config = dict(
    train_examples=22605,
    translate=0.06,
    norm_position='res_post',
    hidden_act='gelu',
    layer_scale_init=0.1,
    slots_per_expert=1,
    positions='relative_bias',
    pooling='mean',
    projector_hidden_layers=2,
    gradient_noise=0.3,
    magnitude_pruning=0.3,
)
Rows from block 2 of a small self-supervised image encoder, named by matrix and row number. Rows with one number belong to one neuron. Each number is 128 + 32 x the weight over its row's rms, rounded and kept within 0 to 255. All counts start at 0. Numbers have three digits each.
After each neuron's rows are labels from the 100 images, of 14976, where the neuron reaches its highest value: "responds to" is what is common among them; "patch colour" is the nearest of a few named colours to the mean colour under the peak. Only what is clearly more common there than usual is listed. The data: stained colorectal tissue patches (NCT-CRC-HE-100K).
# fc1: MLP up (model.blocks.2.mlp.fc1.weight, 768x128), inputs 0-127
# fc2: MLP down (model.blocks.2.mlp.fc2.weight, 128x768, transposed), outputs 0-127

fc1.719:158139094087128139154154116128112160117111106093121141128111145128157128024142128128071140127194154126175104128128128089198103076084128128159158094200131095128101100162128090088104148167146153145128147101128128076128128119114146085105115082139143144143113126117103172157214237128181120192170128128157099128125102128128128124128167064068146111128129085098128191101147104129128061128096
fc2.719:156179185150164128103123128165102146088092154086099103121113169158166119121081173128065193122163128150128111173109119158150128074096162118120144036173111073175128157128088124074127108127155136128128128097080088084116172106104142124136114099194135086128128128199159187115098166128161144095164142128148128159101091143139106182132123117126111130141058050143140143128128056163169132139093
responds to: tissue: tumour epithelium
patch colour: grey

fc1.749:128135077058128094178108128167119062177156125157128209132128168082109122113073128138128128199132167202111139105156130128157202121128115128193128179128128141052146148130128128134097051096128087128128152128134154045128128128164128130134128143128109086033119166128105128134170120171128128128214119061104165163128128114128079137105128172128111085128128100128128141129156128128102140143140
fc2.749:086119128091166139168144128124119066184128128118139114133128128148100095110137128128128213134128158068128114128138101128128128047077128206128139135128126128089208128142122100156141219162084115155091142128100125058128128148128128128128149140082104128112128108189152128128182138114140146128221076082134117112111102204133128167089128132102134128128078128128082120129060128128116231128128
responds to: tissue: normal colon mucosa
patch colour: grey; brown

fc1.341:120041128185149128081175103128128128128128165128231153194190141128162080128103138129128145128142110146102130084128215184128122080128169128128161171214105214159128144110175128128203128141128169105091107134128150132120169143127128072136195128128128115110128128138079128159128128105121128128128161097128128074128128149084128071164138166128128093128128216128128123113128123128128088128108
fc2.341:110169087087128128128128133128144128152128128128121115168128110069128152117158128132158153183128013157142129170128088129209128104180120128128138146142128128065089128128072180128082128123191115094128110128128128128128128079124128069153151107128108128112199099128128106171109181149140128181116128131125181128128128128077128163128132103128128033152128139204128121081144164181086126213192
responds to: tissue: normal colon mucosa
patch colour: grey

fc1.509:155183062185044167128128159142128163163162071117092128128128076124128190128128128096110147128128128128128128149083141174202190142136128170186128021141172171128095128071128148149149128128146146165128091128128128128100128140128095128128122128123128128134128181128139105128204152066128128102108217133120106128130170104147082128086175128119128128128128134123097185131119216128168100156128
fc2.509:175128128094128170128128128082128154128128166138128135170149128140146070182128153128077119128048166161168128128085128102155128078128195128128195110084064088128146167080157128128128128128092139128107065122136128128147121128110120128128178028132150150128128128128171128197065208130162128208119121130069128096127128195089148156161102132104123111128166102128128162080171137065128109128132
responds to: tissue: cancer-associated stroma
patch colour: grey

fc1.284:128178134128107128053089128159120152079067115128128128165128132153098136180128128128138128128128093128116113128134094128128128157052097128066128179139133128128173128084128128093124128128194142159147128151101128128128219139128128195175128128128217136248134065128134128136128128138087103150128104135110114200130181047128064128128128101114101181142128094132118088128072141104128144084124
fc2.284:189128122081129099126128133142182168128128142128128128143128127128153140128134183104120128128128128128128176130128128128128128128173191117133112128105110128093054179169128180076073127128177103153128132128128128180128196127107107128150128128102174128128197083128124128141175128128074189128089064108128136128071128128055152098128128087076128129159183212096046137064073150128079150066096
responds to: tissue: tumour epithelium; tissue: lymphocytes
patch colour: grey

fc1.183:149161095173128128169194128128143153107096146141087177082081091154095128045074120128098111128110146128094179128128185104092178128106128128090133171143161113103128081128098078182081128163136131153130168128128143128110151134084128172176128169128128128086158122082166066128128065117174144128128084128075128099145102164085084129128171129163128095126133128077128128082128173056116115225128
fc2.183:136105128143128127082128128074040128183128133144077142085128128128070173102085126128142128128071179111098162077192082107118212126135087128128118128095146128132203078125128067166140172082190126160171128145074083163125100072073069188157128128128128089128148088185128128066121141101150128128148155124125128153108092128146128131158128128128173128105135128193131128107125114070130112128128
responds to: tissue: mucus
patch colour: brown

fc1.530:144128128151159138141153128128157121128128128132108102117101091123128152073061128176157091141128129140067153127128201128155128125128084128167164167085171128128128083100128046202142130178128088184158107128128183130087108121128065128128128128105177128080147195069128069128156086128128112128128138062078129128142128155128082205060128128168196128136065097137128091106128150128099128184128
fc2.530:128128128202125060128116128068128135149128108175146128128113081123088153128089143128128128098119165128091134079255145128152163121108128147147162179147092165128193134182128065148128128128128103137074107132168128128187128128104113128144128170128115128067128115178128128083093053138128128106103128167084166110098128176146129128115158133152137121078150165091064048090150098102139138128158
responds to: tissue: adipose tissue
patch colour: pink

fc1.129:073128128128128115128162124104117161168128128139128101128084179147162147107097128141139096125128128163212142128128121143128143158128162128186068096173128185128090105059181183128181089111128197128128139140128144164107128128128138036069158145136128153209091128218128046129128122064151070173163128164156128165128167091128128216122138128151128128128128128118091128123128128128152128128128
fc2.129:128144081128128140172078128128146090160128118104167128199128145121128084128128055088072138128128128180198128128128128153128193128133193145128140190181111111139128170128173198083163139128128128226179128117133128143083128135191118171128189157176171107163060158128128090128128128128128147128139112079139104128155106212128139080158124084128144128126148128116172080113087166128128154128103
responds to: tissue: smooth muscle
patch colour: pink

fc1.139:175180128128128239097087128128125105118128114105108128128150128128188128128131073149050153128128108143128128106117129174218167106128129128128169128128146128159128128110155128042074154062128250128128128128091127127108050093128083146137098151143128082100128128096066102158128128150128180139128168155152133128128128156107103128128128128081128128087128121128115080128044164143158128128098
fc2.139:118147083117129128076076128128145171109158089084128150169128128099128121119188075128092095123105090128055177128055153108131136121144128128173084111184138081154130206179150185139111084106128156128063128128117126126082128128128109104185128128101153125088128108118128115155128158099128163203141169128128106128128176128094147112128129154159083124204184093128163125100128150046128165164053
responds to: tissue: cancer-associated stroma
patch colour: grey

fc1.66:128221149147044128098229115128128128128139153133099128164128152162128073128113128116128128154176116128139128106096128131106128190157145128112148117186166161128128128128074169170157128123099145128128077117128128128128193128134079146128148150114146142125182126118128188032111128113132128182181190114128128129168152105085162128166128082124101187128055198094119101117107128103131085191128
fc2.66:106128128122138095086080128128128131166210197128133157094039128073121124128052128128128157154143101128129169128129111143127151067128133123111117091177114170128146073128164186128128128120128084159105124128151134151128150058087059128195142114128171171128128189098128157102163128118128137187128140138128128123136128128142128116128128128075178114128123116173051156112139145020173142196128
responds to: tissue: cancer-associated stroma
patch colour: grey

fc1.574:093194142106185170072125091128059107128099173046128064128135139122175050128094049108122197095128128171114146128079094076135138167141128147128128094128148114179083118128128163086124085155128105147090128128094154150128128128130128128162128113128128098092128128186128152079093149079128128084128128111079128128150162133079158157144149128123128127120079128153088089165135150160178157215088
fc2.574:128128185128145149121147116155128098128130128076093128128141128138128106153143159114128128119117128202060149082128074093128128128097128128141153060152128107190084092128128185058196065169191128128078128159128128048163171128128082136128128176175177128128128107128071128155100128101128154165080136137145162127209212124084117128171175087167128128070128137102117128082128128137158147128139
responds to: tissue: cancer-associated stroma; tissue: debris
patch colour: grey

fc1.208:128128112077077146221182128175137127149100090128128128123145166044179128146128128126098135128174114106128060139097122123090128083128128076128139128086199073128117121129128117116138073186080085128172122156180172150144161165107200065086117128116134182099160159157089128097143122128130127115128105083144128128180150158128099169128082128128128057112097079203128153128139116128150139091128
fc2.208:137116128128097166128128128166068166168128140128155122059130104161158095203149128142149155071142128106173149129142062109139096111087117072139172168166125114151086109083136059128145097237120128133151201149128128088121196159128128128112086111128111155134094149141128118106084161113159096109102130128149128111173162161142128112128185159115157128122012146128163133204105135148131128128126
responds to: tissue: tumour epithelium
patch colour: grey

fc1.493:144170128128128164099128113112138128090128108128118128128063128100125076140081142128091182144133087152135128118156128186118146128128128136118076111128087152175064128128151145128146079166178166128103185117100128117128097164128172128068186132229135135121126128128099104180153095134140174202140172128128128128237128155024142069126123128128147128126128128085128124150128145193181128078118
fc2.493:074034094128112128128128144130128128109166171096128128128100147108132165100169193126073080128128085119128155156129128187128128201128224076162089071128135121128101149108169235128176128067128128128128128112128128085137150126144128128134128142206149130128128179128073128131074159128042128168144128163157128154119128057128140123139128128112118128154168128155108114128178128128066133128115
responds to: tissue: debris
patch colour: pink

fc1.592:095167185128106128088112128078158135128134128159114128159146128149109089144128128128058192180130128128128128109120176182117173188135128137128148169086128175041142165119128160135098130128157080151128160156099148098162128165144133082128093111046152128096108128077128125149087054144118110128201100086111131092188128128139190187082091072128148128128128140113098177128062147125114115128192
fc2.592:128134113135128134128118119128148128115154128104128128121064104128112114198143128182128128201096006052128154089163113128080126128128128128084128128092080156119154161161128152181155122077128124093128128123114087128143128122148128171201209115128183108128128151078128180131093044128078150108155192128133178142104123128089128128128128128128167121128128128128128128108054137128070100048113
responds to: tissue: normal colon mucosa; tissue: lymphocytes
patch colour: brown

fc1.278:127197128128182128128128150121091092123128153100043097131061112128089076135095099128151128091071056128128138152125128128096183173149128150182179192125180154151094128081148157127177128128128128099125111109154161118090192082054056152141139128128187128094080128073155085128107157072131128128129128128127128164177171128050139128106163128153140146095111167095106081129119128128128126128126
fc2.278:128128170147166134094112128078148128138168128072099095068128140159068145128054128128170128115115106130168170154074138093186128183124128128142128135160139176152136102148120146112088128128136091160051056175087095154159080085147068176171123223178087159121128141126128128066128067108122128123134128128128160128169128128059128169150136102130168119181116121128128095115128128116198165135128
responds to: tissue: cancer-associated stroma
patch colour: grey

fc1.141:128151065079128203062109128144235128128128157128134128099128154154128118128132024128128125036128128149100161155102128168128093094128128128128128097128179129108072124147128169147128134093084150104110151067135082109084084128128128128097134159138185122129112128195101128181159141133194128123128180162093116076067147128128128128149105128140128167076128137128138111128135181117096206134109
fc2.141:158156128083178092128138182180128088128128128169049101162128120141111128110113128128085109205128145140120128128092059145135163165159175128082128038128077127092150187173128189119128126128109128128139128128128128100145128128128171073124113165176128127128128114063143128099150134138173193197138095089128159134171188128147100194145104162172142102103128128128128109128083106222100128102140
responds to: tissue: normal colon mucosa
patch colour: pink

fc1.384:186128128128090193106053080128075128107128102122128128103128149110157183080153080166120155044178117126138128146084179184128118128175128103128161100128128159113058096175121128129128128188128128128101132104129175128128128128118128101092174128190127128186111059173095155173157204127128128128044128144155114069128128128113125128097155090128110178116146128120128162111128123191174076128121
fc2.384:128139082128154054112128115128096128074123128128107128154160125128182104141128128136086128140175082193169128128157165124177129155172206158142128036147109067178117181149114206042095108128179128128128128096077128126128129131148185128109128126128162148145131137144128150148188168128128151134121101087128112158128135113084097128138124177075111124092122035105132094136111072100128089143078
responds to: tissue: cancer-associated stroma
patch colour: pink

fc1.120:128151076136184128164142102128106128100131101080128077064145128156160128128169082157147128128076149157128127129128128168138166128128160089082154138192128111183073181128170159127128128063112212128068144128162128128095078130128105128128109128158133121155112029176128062128174109085148144059128174128075121128151125179133134128064162109089128118110159156128128081102085102162175128138114
fc2.120:135130063128113128107116092128128128107111128073068128152128128128128161064128128128128128031125136195128128084128128128119089128128126162128128110083118128128128227128128128152128102144131151128093081118128128099128128080115105112128095060192180144128015090172130108128128128128152096180128128138150128186143077219051128114092128128122128128128128198149128101061132156096175119128128
responds to: tissue: cancer-associated stroma
patch colour: grey

fc1.455:149091116128109120154128128198100128128074136184128109121128090106165089128128128128079086128122091141103094128073138094128079157153152128128183197159128175103078162135159091128166128122105133128150184092128077136098128128128162075089128084112191244128073128128118144151064132122112079151093066082128148128156135132128168071086118089113108150084127098151128062144134128118128066128113
fc2.455:128128123141128128128130092095181140128121109087152111128138109128128174161183155113139112128128098106140082130128187101187153183128108072090041164078174116137070128128053072104105126174128110128128128150123138205132167093140128145165106111128091053208126109080109128153128117112129131128100128095154182135194118134203197128130113128128128071120122128132140165090128077156196151147128
responds to: tissue: tumour epithelium
patch colour: grey

fc1.396:128202128139173127128156126110123108153093144096073084096111128128088128082076104113107128087069128128128138111110124073185157139147106144105177089146189080186127099070150113179104160154110086128096134164141189144105156089085092128138138140174127125085128119127168134098128141085188109138128123128108121148172148213091128128126220128128158128128115086128110124100144128121130117248128
fc2.396:146128128120197105116134093078101123135128163149128054055150129140099064146109128127128128121103145128128140173128113069136143145128128172128136150180109142155136081128148103131141128128184128128065154185128164128134128128107050142164092126103085167093128103132128085087080139034198128138128133162153128197207166128158176120128197094161179159128128117116171084156128128128183128159139
responds to: tissue: adipose tissue
patch colour: grey

fc1.239:150128163128204131125183194128187168110091125134128154124183099133128143128128172152137106145088162102091117128200094190171161126128144128124114167094091166128128128128135126128129128101128128169128093091125081128131175128184128193128128085128103135128128039208172128128117157098138134135128069199120160109128128186128138128116128164128094176139128128128192176128128128082040167069128
fc2.239:128182104128128146143128088083183210111128111206170128168128128132128128137119149128128158069144108110128108128156188136128092149130123128128136128128167171078173132141167072134053175148140145127164138138128125128128078125139171164128124074133210126128128090117196105149179155135182167072125128128089128152081128120095131083067130128167123128128128128128079145110046192187104073096133
responds to: tissue: lymphocytes
patch colour: pink

fc1.372:128128181193110196162116157136196188151128128135123121128169123116127128128128112121057111136118128138104128128205098176126128131128092120199146112147105079147153128078157128128187155128094199044143144128128152128110141159164104170157114148092164093128098060121120095126148101152085082128169093111196078161151144068128103087147128190128142111158128091098116153128128189080100166128141
fc2.372:128099077084128128128161080142167148111133145165112128158181128128128128171127082125128128156145137051138128138128128224128154041076086128066128112178152091098126152128127150051128081128149073128143128144137085128128173155162151126188150133083128098148148128184128124066147056173090128117145128124179135124064128128128097128126101184183128131165128083147129097128089158139147057128103
responds to: tissue: tumour epithelium
patch colour: pink

fc1.136:134128128134128149160188175120128113103109148134199090128080128144105168128156191128191128128128122083129142102144205128106176172133128085128173183128128128091157128128111071147077176175155082128120128128157095137118143106097082141128176128126128141112185128007128086081141068148200128104122128121067128128139157099128094128072109128166138128091061128094190128134085128130128144128128
fc2.136:161121179150128128128128128112128155128184175128153171128176128144101155071136147164120085128128128064104128182095128063107178139128128164084128177171128224102197115128128057203126158076128128128110128060128128128096077104156081150153153128094137128130167128128128170114128128128128000150085128130128168176087119128104128128152088128128104128110149153110128154083128151130114128165153
responds to: tissue: mucus
patch colour: brown

fc1.146:150128120128128179077128132130128112107158041162118144130154158145158121128137080081128128147121128128128128128197128176146079128152182135128091074244128113128128177125128194156128090110113155119153102128152101168155171134128128151154084128172128170154064117158136133128181088128153116128148128178128128095140127141132123107087128058133146112023152195101152055133130128074128128076128
fc2.146:134164101116128132229117182129124107147128128128128090128149168106097125128151143127128061097142077177128128130152128128067132128128104128128108083087128177122128196066085216085128128055126078128128140084128115128132128112128147161128128119078168161128128128128112128146128128082128161150128099135128080037138132128128128126126059128170195116128234128154128173130090079159076147111099
responds to: tissue: mucus
patch colour: grey

fc1.148:126197128164128183128149128071128128085098140111059075100117108128163135118111139112135166128112128167128102187128128128085140098132172175180128107203128052190094068074123128102156089128157135128062120175128209176129221127071075128128128128128128144128136155128123156082128128064177143128128147086144128127146149099120160128120132128066122128128129124120108082128152128128193128167100
fc2.148:186127174066128103116166166113112141106124128031085101128128150128147040126079123128128142087114161215128110142139128128128131128128128090159168070128135087128120104186128177084194105189194123163152118118128128099113128088128081142174102094128151140113083155149167094128128165121128128128128149144107172163175128159072095107141167066136128144147105132089094125112138106150151058195128
responds to: tissue: cancer-associated stroma; tissue: debris
patch colour: grey

fc1.747:128176118120128160128190098128128128136142128128055128087034161128081124113128077128154128133121111128128113115062144085144156113128115179160147151164180084128147099062128106161157113164108128178128143138128079128165175054082090128128109128151156153071128135128150155128146107056215130127143128111128128156148128128078139116134180105083162128158126084097137138120123134110158107253103
fc2.747:145173148145183128079143167071128128140108180101079068068147114173093152128090128084158168128119168128111128145061108051181138135050139139128147115153128118153155073128158122145104142148176128145112142134128146100152128076102056128178156090115128142087128123128102068120077128095165143150128128114055058128171128128111159139145180099135189170177094128114096104097167113128152128110164
responds to: tissue: adipose tissue
patch colour: grey

fc1.704:129158101128087084128164128181045128068103142137205127131115179154134128049118128089098133128097148143128128128102128128127157125128113127140163165136128130071128128149128127128087221128128128102074198128150138098128128195138126200149125128132137139128112128128138128128117128128172142128116095128141126126139128086005048128125190207060128152128132159128184142123128157085128128128087
fc2.704:099179108128191128128128128163128114128128185070128128128176154128128162076128114116091156199116159124128175128128064165131121110128137152113099186157183090111191140118148083121109128097156128123120108131079128071128128182128128169128128128224119128128162128154067076079184166141128180163128210134194119131087128128128128128128128138103151128099186128128218182144128128128128128070128
responds to: tissue: normal colon mucosa
patch colour: brown

fc1.534:128128128128128169056128152196180124082079128184107128105128192105128164062128128128135046139132128128128097128128128127171117128128128069201091127077144128122036128199171149086156128146161102107115128128160128146128085085158128129128128128143128128137128147128093128179128165099128128142121086128128128128078128081109089044156128097152130079138122035187128088140130201112101129128128
fc2.534:098128128164156074092164128195111128128138179176128163128122141143163137128116140128132128128128128156151109108115128159174116115128128126128134141131077123116122141076098140110131090214180086140196125128150149128128139128128128118128075128128144128128087136227048082159184209128128165148130128141128057071128171077186128113131079078080134128128128099157075044086128158128128159095082
responds to: tissue: smooth muscle; tissue: debris
patch colour: white

fc1.164:168115120128128107110128167163128145110128105156112121097140143128127086154103121089103128128079190128111092031057112189156180168102097124105110124128065147122170111192131142143131201128128148111171134108128112112073081156102134131137133110098110128077090152134194128128222118151194125142128132140095106201161167128128083128129159090128108105113132128107143128071169128128034119134171
fc2.164:170128080128147128043124098138139145128118117169134128128128130157128128155124126128102089102166074128090105119069132100128144110180132107155128150096027151154172128128158118174128150128173158169151192128105108128183128106105128128128118142128135167081151087090128213109128128109114067128128128203160237112129191160131128161128104079203096086145097098133128137100128150161143078153114
responds to: tissue: adipose tissue
patch colour: grey

fc1.38:144128128162067160231128126142191169095128128097128128128128053128144151128128125128128128154124157128141154113126128177128115219117184121128128128097089105147128128128147179119128128128128161128122128074099128172154128128106092117152128055153128128113128034128128128068128103090128048128128137128036065127212128098128139088088114128128128075127150102128216109128129099091128091128128
fc2.38:114108128128148064108089144090148191194138100096128128128110084180158128120167196128070062128128128126128177117154128087157128146124128092126133121167141128128102132169135169084086106054128128147128209088128229128175128128157066114104086128114185137137195166128128103128099124161128151102128194140129135128128128116052128128155120151093128128100216128128175119110177128151128151128128
responds to: tissue: cancer-associated stroma
patch colour: pink

fc1.570:143135128112128116113097151138090128128112128112131128141128128193128095181158100128050128131135128102143089128128099122091185128170128112128158169182128107128128128115128108147053128128128124093128128128076060129128139060088128158103192088128168128126080169077088145128118128128128166194128128128128128128128108112106204164128096222112128025121076038128129128089144128176084141128063
fc2.570:185128128128113116128160144153107112217128174121176129111156139201128165159139188164152151086176090094207113133183108086112180150167128145128163117128067217080128128114128128128108128093123137141186128128061128184133183068194080146128182127109128102125128128134116106128117097109107128171165128127128128148152132128056132088128089095092149135212128095091128128111134128128136143128119
responds to: tissue: adipose tissue
patch colour: grey

fc1.44:140174116167111128139128115143128122101128145107175128132167089095150170128182142173128116183128128125151201054202120106106157179158105085106128128114128128128128037155214094202128196068126122072148093064107128092128075108115128146128128104081128148178128121123113090128118064128161095100128082151073128128148090128128128128095101146098128128144098124171128136162199148128128126174114
fc2.44:088108128199158128128128121150142192073128157108197128164084059090114125128104110107123129154103187096105151122186128128135104128173137201128128172139128073139128175128118112128177124099153113176072168094128128051178150126128096119128102116112151120069146085128162128161121036199089128075128138163164128128098118128142124128128136167128068121118148170147109193128189128093109105128115
responds to: tissue: mucus
patch colour: grey

fc1.648:128094149202143160128169093142191170136128109128128128128113180151118141128087119105128100069128128087128173128128128167128193061122128120094128145115140089150133097145059183219128128159118178041122109098128128178139124140151128172143091128108151104135128124139087082081171119062081173119128155128127118128129128128168116128066081128128117128073128066128128130128167213128060099128155
fc2.648:144091120139128095128128128128128130117104128192106128117097185177128111107057128090149075110124096162080173128128128165115129128128181158065174116126092158128138160083128128170103170080128128079102172074037092154128112121097100128049200128128176204128091155203153167128155114077083116151156141121063089128134179128105110128179128128140128128128128121149128124084138128128067121107128
responds to: tissue: mucus; tissue: adipose tissue
patch colour: grey

fc1.678:128128128128087128133126134128128128128128091128124128128084108128107170160127099154128102086217163125160179136170182128134128126189128088022127241139128151128128176144073128128128039143165128109162128169106109091110128176115128104128128128098126157135078077128128123180150123121128170056196164128111160128094128145141128110167107128125128164131128098071116104143155155078193174085125
fc2.678:155096084190128045128107111128139005093128128128128128128128097128122125118134128115058117118128128077128150127128128139047154128123067137128148128128128072046181140128117128128128128137119124166109191123128128128114127128168099105085128109128132128150128074112120128169116097128128128128177111176136131128128154128128128083128053110089184074128176128104227128127128128128107128137242
responds to: tissue: lymphocytes
patch colour: pink

fc1.339:058183125177153089143128186128068082145118147094132188128128170182094103132110176075128179052188113144103128128112120128135128105128118122135165075128128128049203172156152153128128167101137153172130128117128128085128128128055128128160185159089128128128155122213202128158138115157128128161185128128160173128129128153128090146143081128128128089084169128137128128077128176142119138155123
fc2.339:105139140073128143109147148171089157137098085116141082128100128128128168128128128128136219134100144094128136123166128062097142113090149083170166128078071135141186128128187159186181138105103071128128128163225084112075128171091075096148114091128091128128128152187119101062159109128128108166147088184055128129128091151107109134130093131125128128084128128195145128131092128113128120113184
responds to: tissue: debris
patch colour: grey

fc1.698:192128087128035097128098119128154025119139116141119079128172105128095163128099128128105128117063139157128089128128128148128128216128128128128128088183194101139085128140092167119128128128095183170095128100150114128128128128145112104128142128128128128214079192209128086128163128111060126148128128095128128128057189128150128174141130128128169141092151128128172128128128128105139154050108
fc2.698:128128080075148124125128176149162128165128128168151146124128180054126128128180184128128145145128134182128093114026172128128107080128051076132128108104095085128123170143151158128131121067128128089128128156123169180128134128163182163128057128132128156178111101128109057137128161128128081192128128128119132128112128187190084128129104101152096107102182121076094070128083151158111082128127
responds to: tissue: normal colon mucosa
patch colour: pink

fc1.234:082120149095148128089199128151106162128182152128181128128095117117104128128142148114102177116138128130135128151135110155121088143142147138146107119094058091129085185159101128128123128128163128146086134116128210128128111171128159094116115183194128039108187128146128128149106127147192097038121187128137151128126155157086129058166150010128128179122128112103117128148128110066121086128128
fc2.234:160128133084121128128128228162128148128208188108111133128120092148146153082163156153128128108167148128118128093125128114128128128128176091030131069128128128114121154092128224128131128128128136128128128078104128128128128168128163106141128138177128126152160053128128157159096128190128073112083128087128143188120128103128159110123149090094096128128123035128052075128128127128128128128034
responds to: tissue: debris
patch colour: grey

fc1.478:128128209082084116151128128102112201128128149151140128110137151165152189165116241135095122188140128079119128116147123199128113158137178128118173128048115189068166090128109108128128147128136193182128097097091095138128144145123054128128128166128161080107206128084119131126128096119128174087143117121117128128170151056109139076117093128128128128135115166096107157128092099115121144128130
fc2.478:201136122127128105128147128128169192128128160109128118147128128159128205128138184121195179132128100060141128128128156128079174128128054064128109128128128197026111128115128128157093122120143128155136107099128128182128138072128091175183203147087152128128181153128128146128136128128128106128155128126160010128128155089119134128131118121074118093142114082088158128091128141060128128135128
responds to: tissue: adipose tissue
patch colour: grey

fc1.710:113124128071182095128128158112128127171120097169117140091114130128128128207145128150128128115146177116141159106137133128095148167149185128143145144077128157170163128128128128126143134152153048128128128115102153098128128122128141128131128096084118132128153159043174175031128101128113128141128066058077070162138075128150128184138128133128128081128128041128093164095128160207165054074128
fc2.710:201168128146149128123128082111081159136092156128128193152153086128093174127137128111135137084115128108171143079144130150048158128128128141123148198124128128063128128067137163128143145083094116157160093128124128158170092091139081128160139077070128091128128128107128091166085095128128128093128132121128152099077133170099196161154118024091113142075128128110128211117167128110056129166135
responds to: tissue: tumour epithelium
patch colour: grey

fc1.560:112148128080128128133113096128068128097141179144075128177128148163111128159113125113119128206128128074128082098128156148075207191124151122128170105063128156068145113131125120128128133113138128128128103096134082077137135068063081128157185162128139135093165132128128181078128145086195154128128128128086158129128136128055128165128104128112118058083128128069100154072128188055128128145144
fc2.560:194142169128168082084064128096125177114147179113128126112095149133100128171100128128128123168122096128128157102128128128128173177116128128128094128128128197079193109166209138176100128102128128199156113128139128128144104103119045166174222143102120166104128142076039165100128128101168134169153115104085118154129128079089147128134131124082128105147086128129102166096128128163110131179172
responds to: tissue: mucus
patch colour: brown; black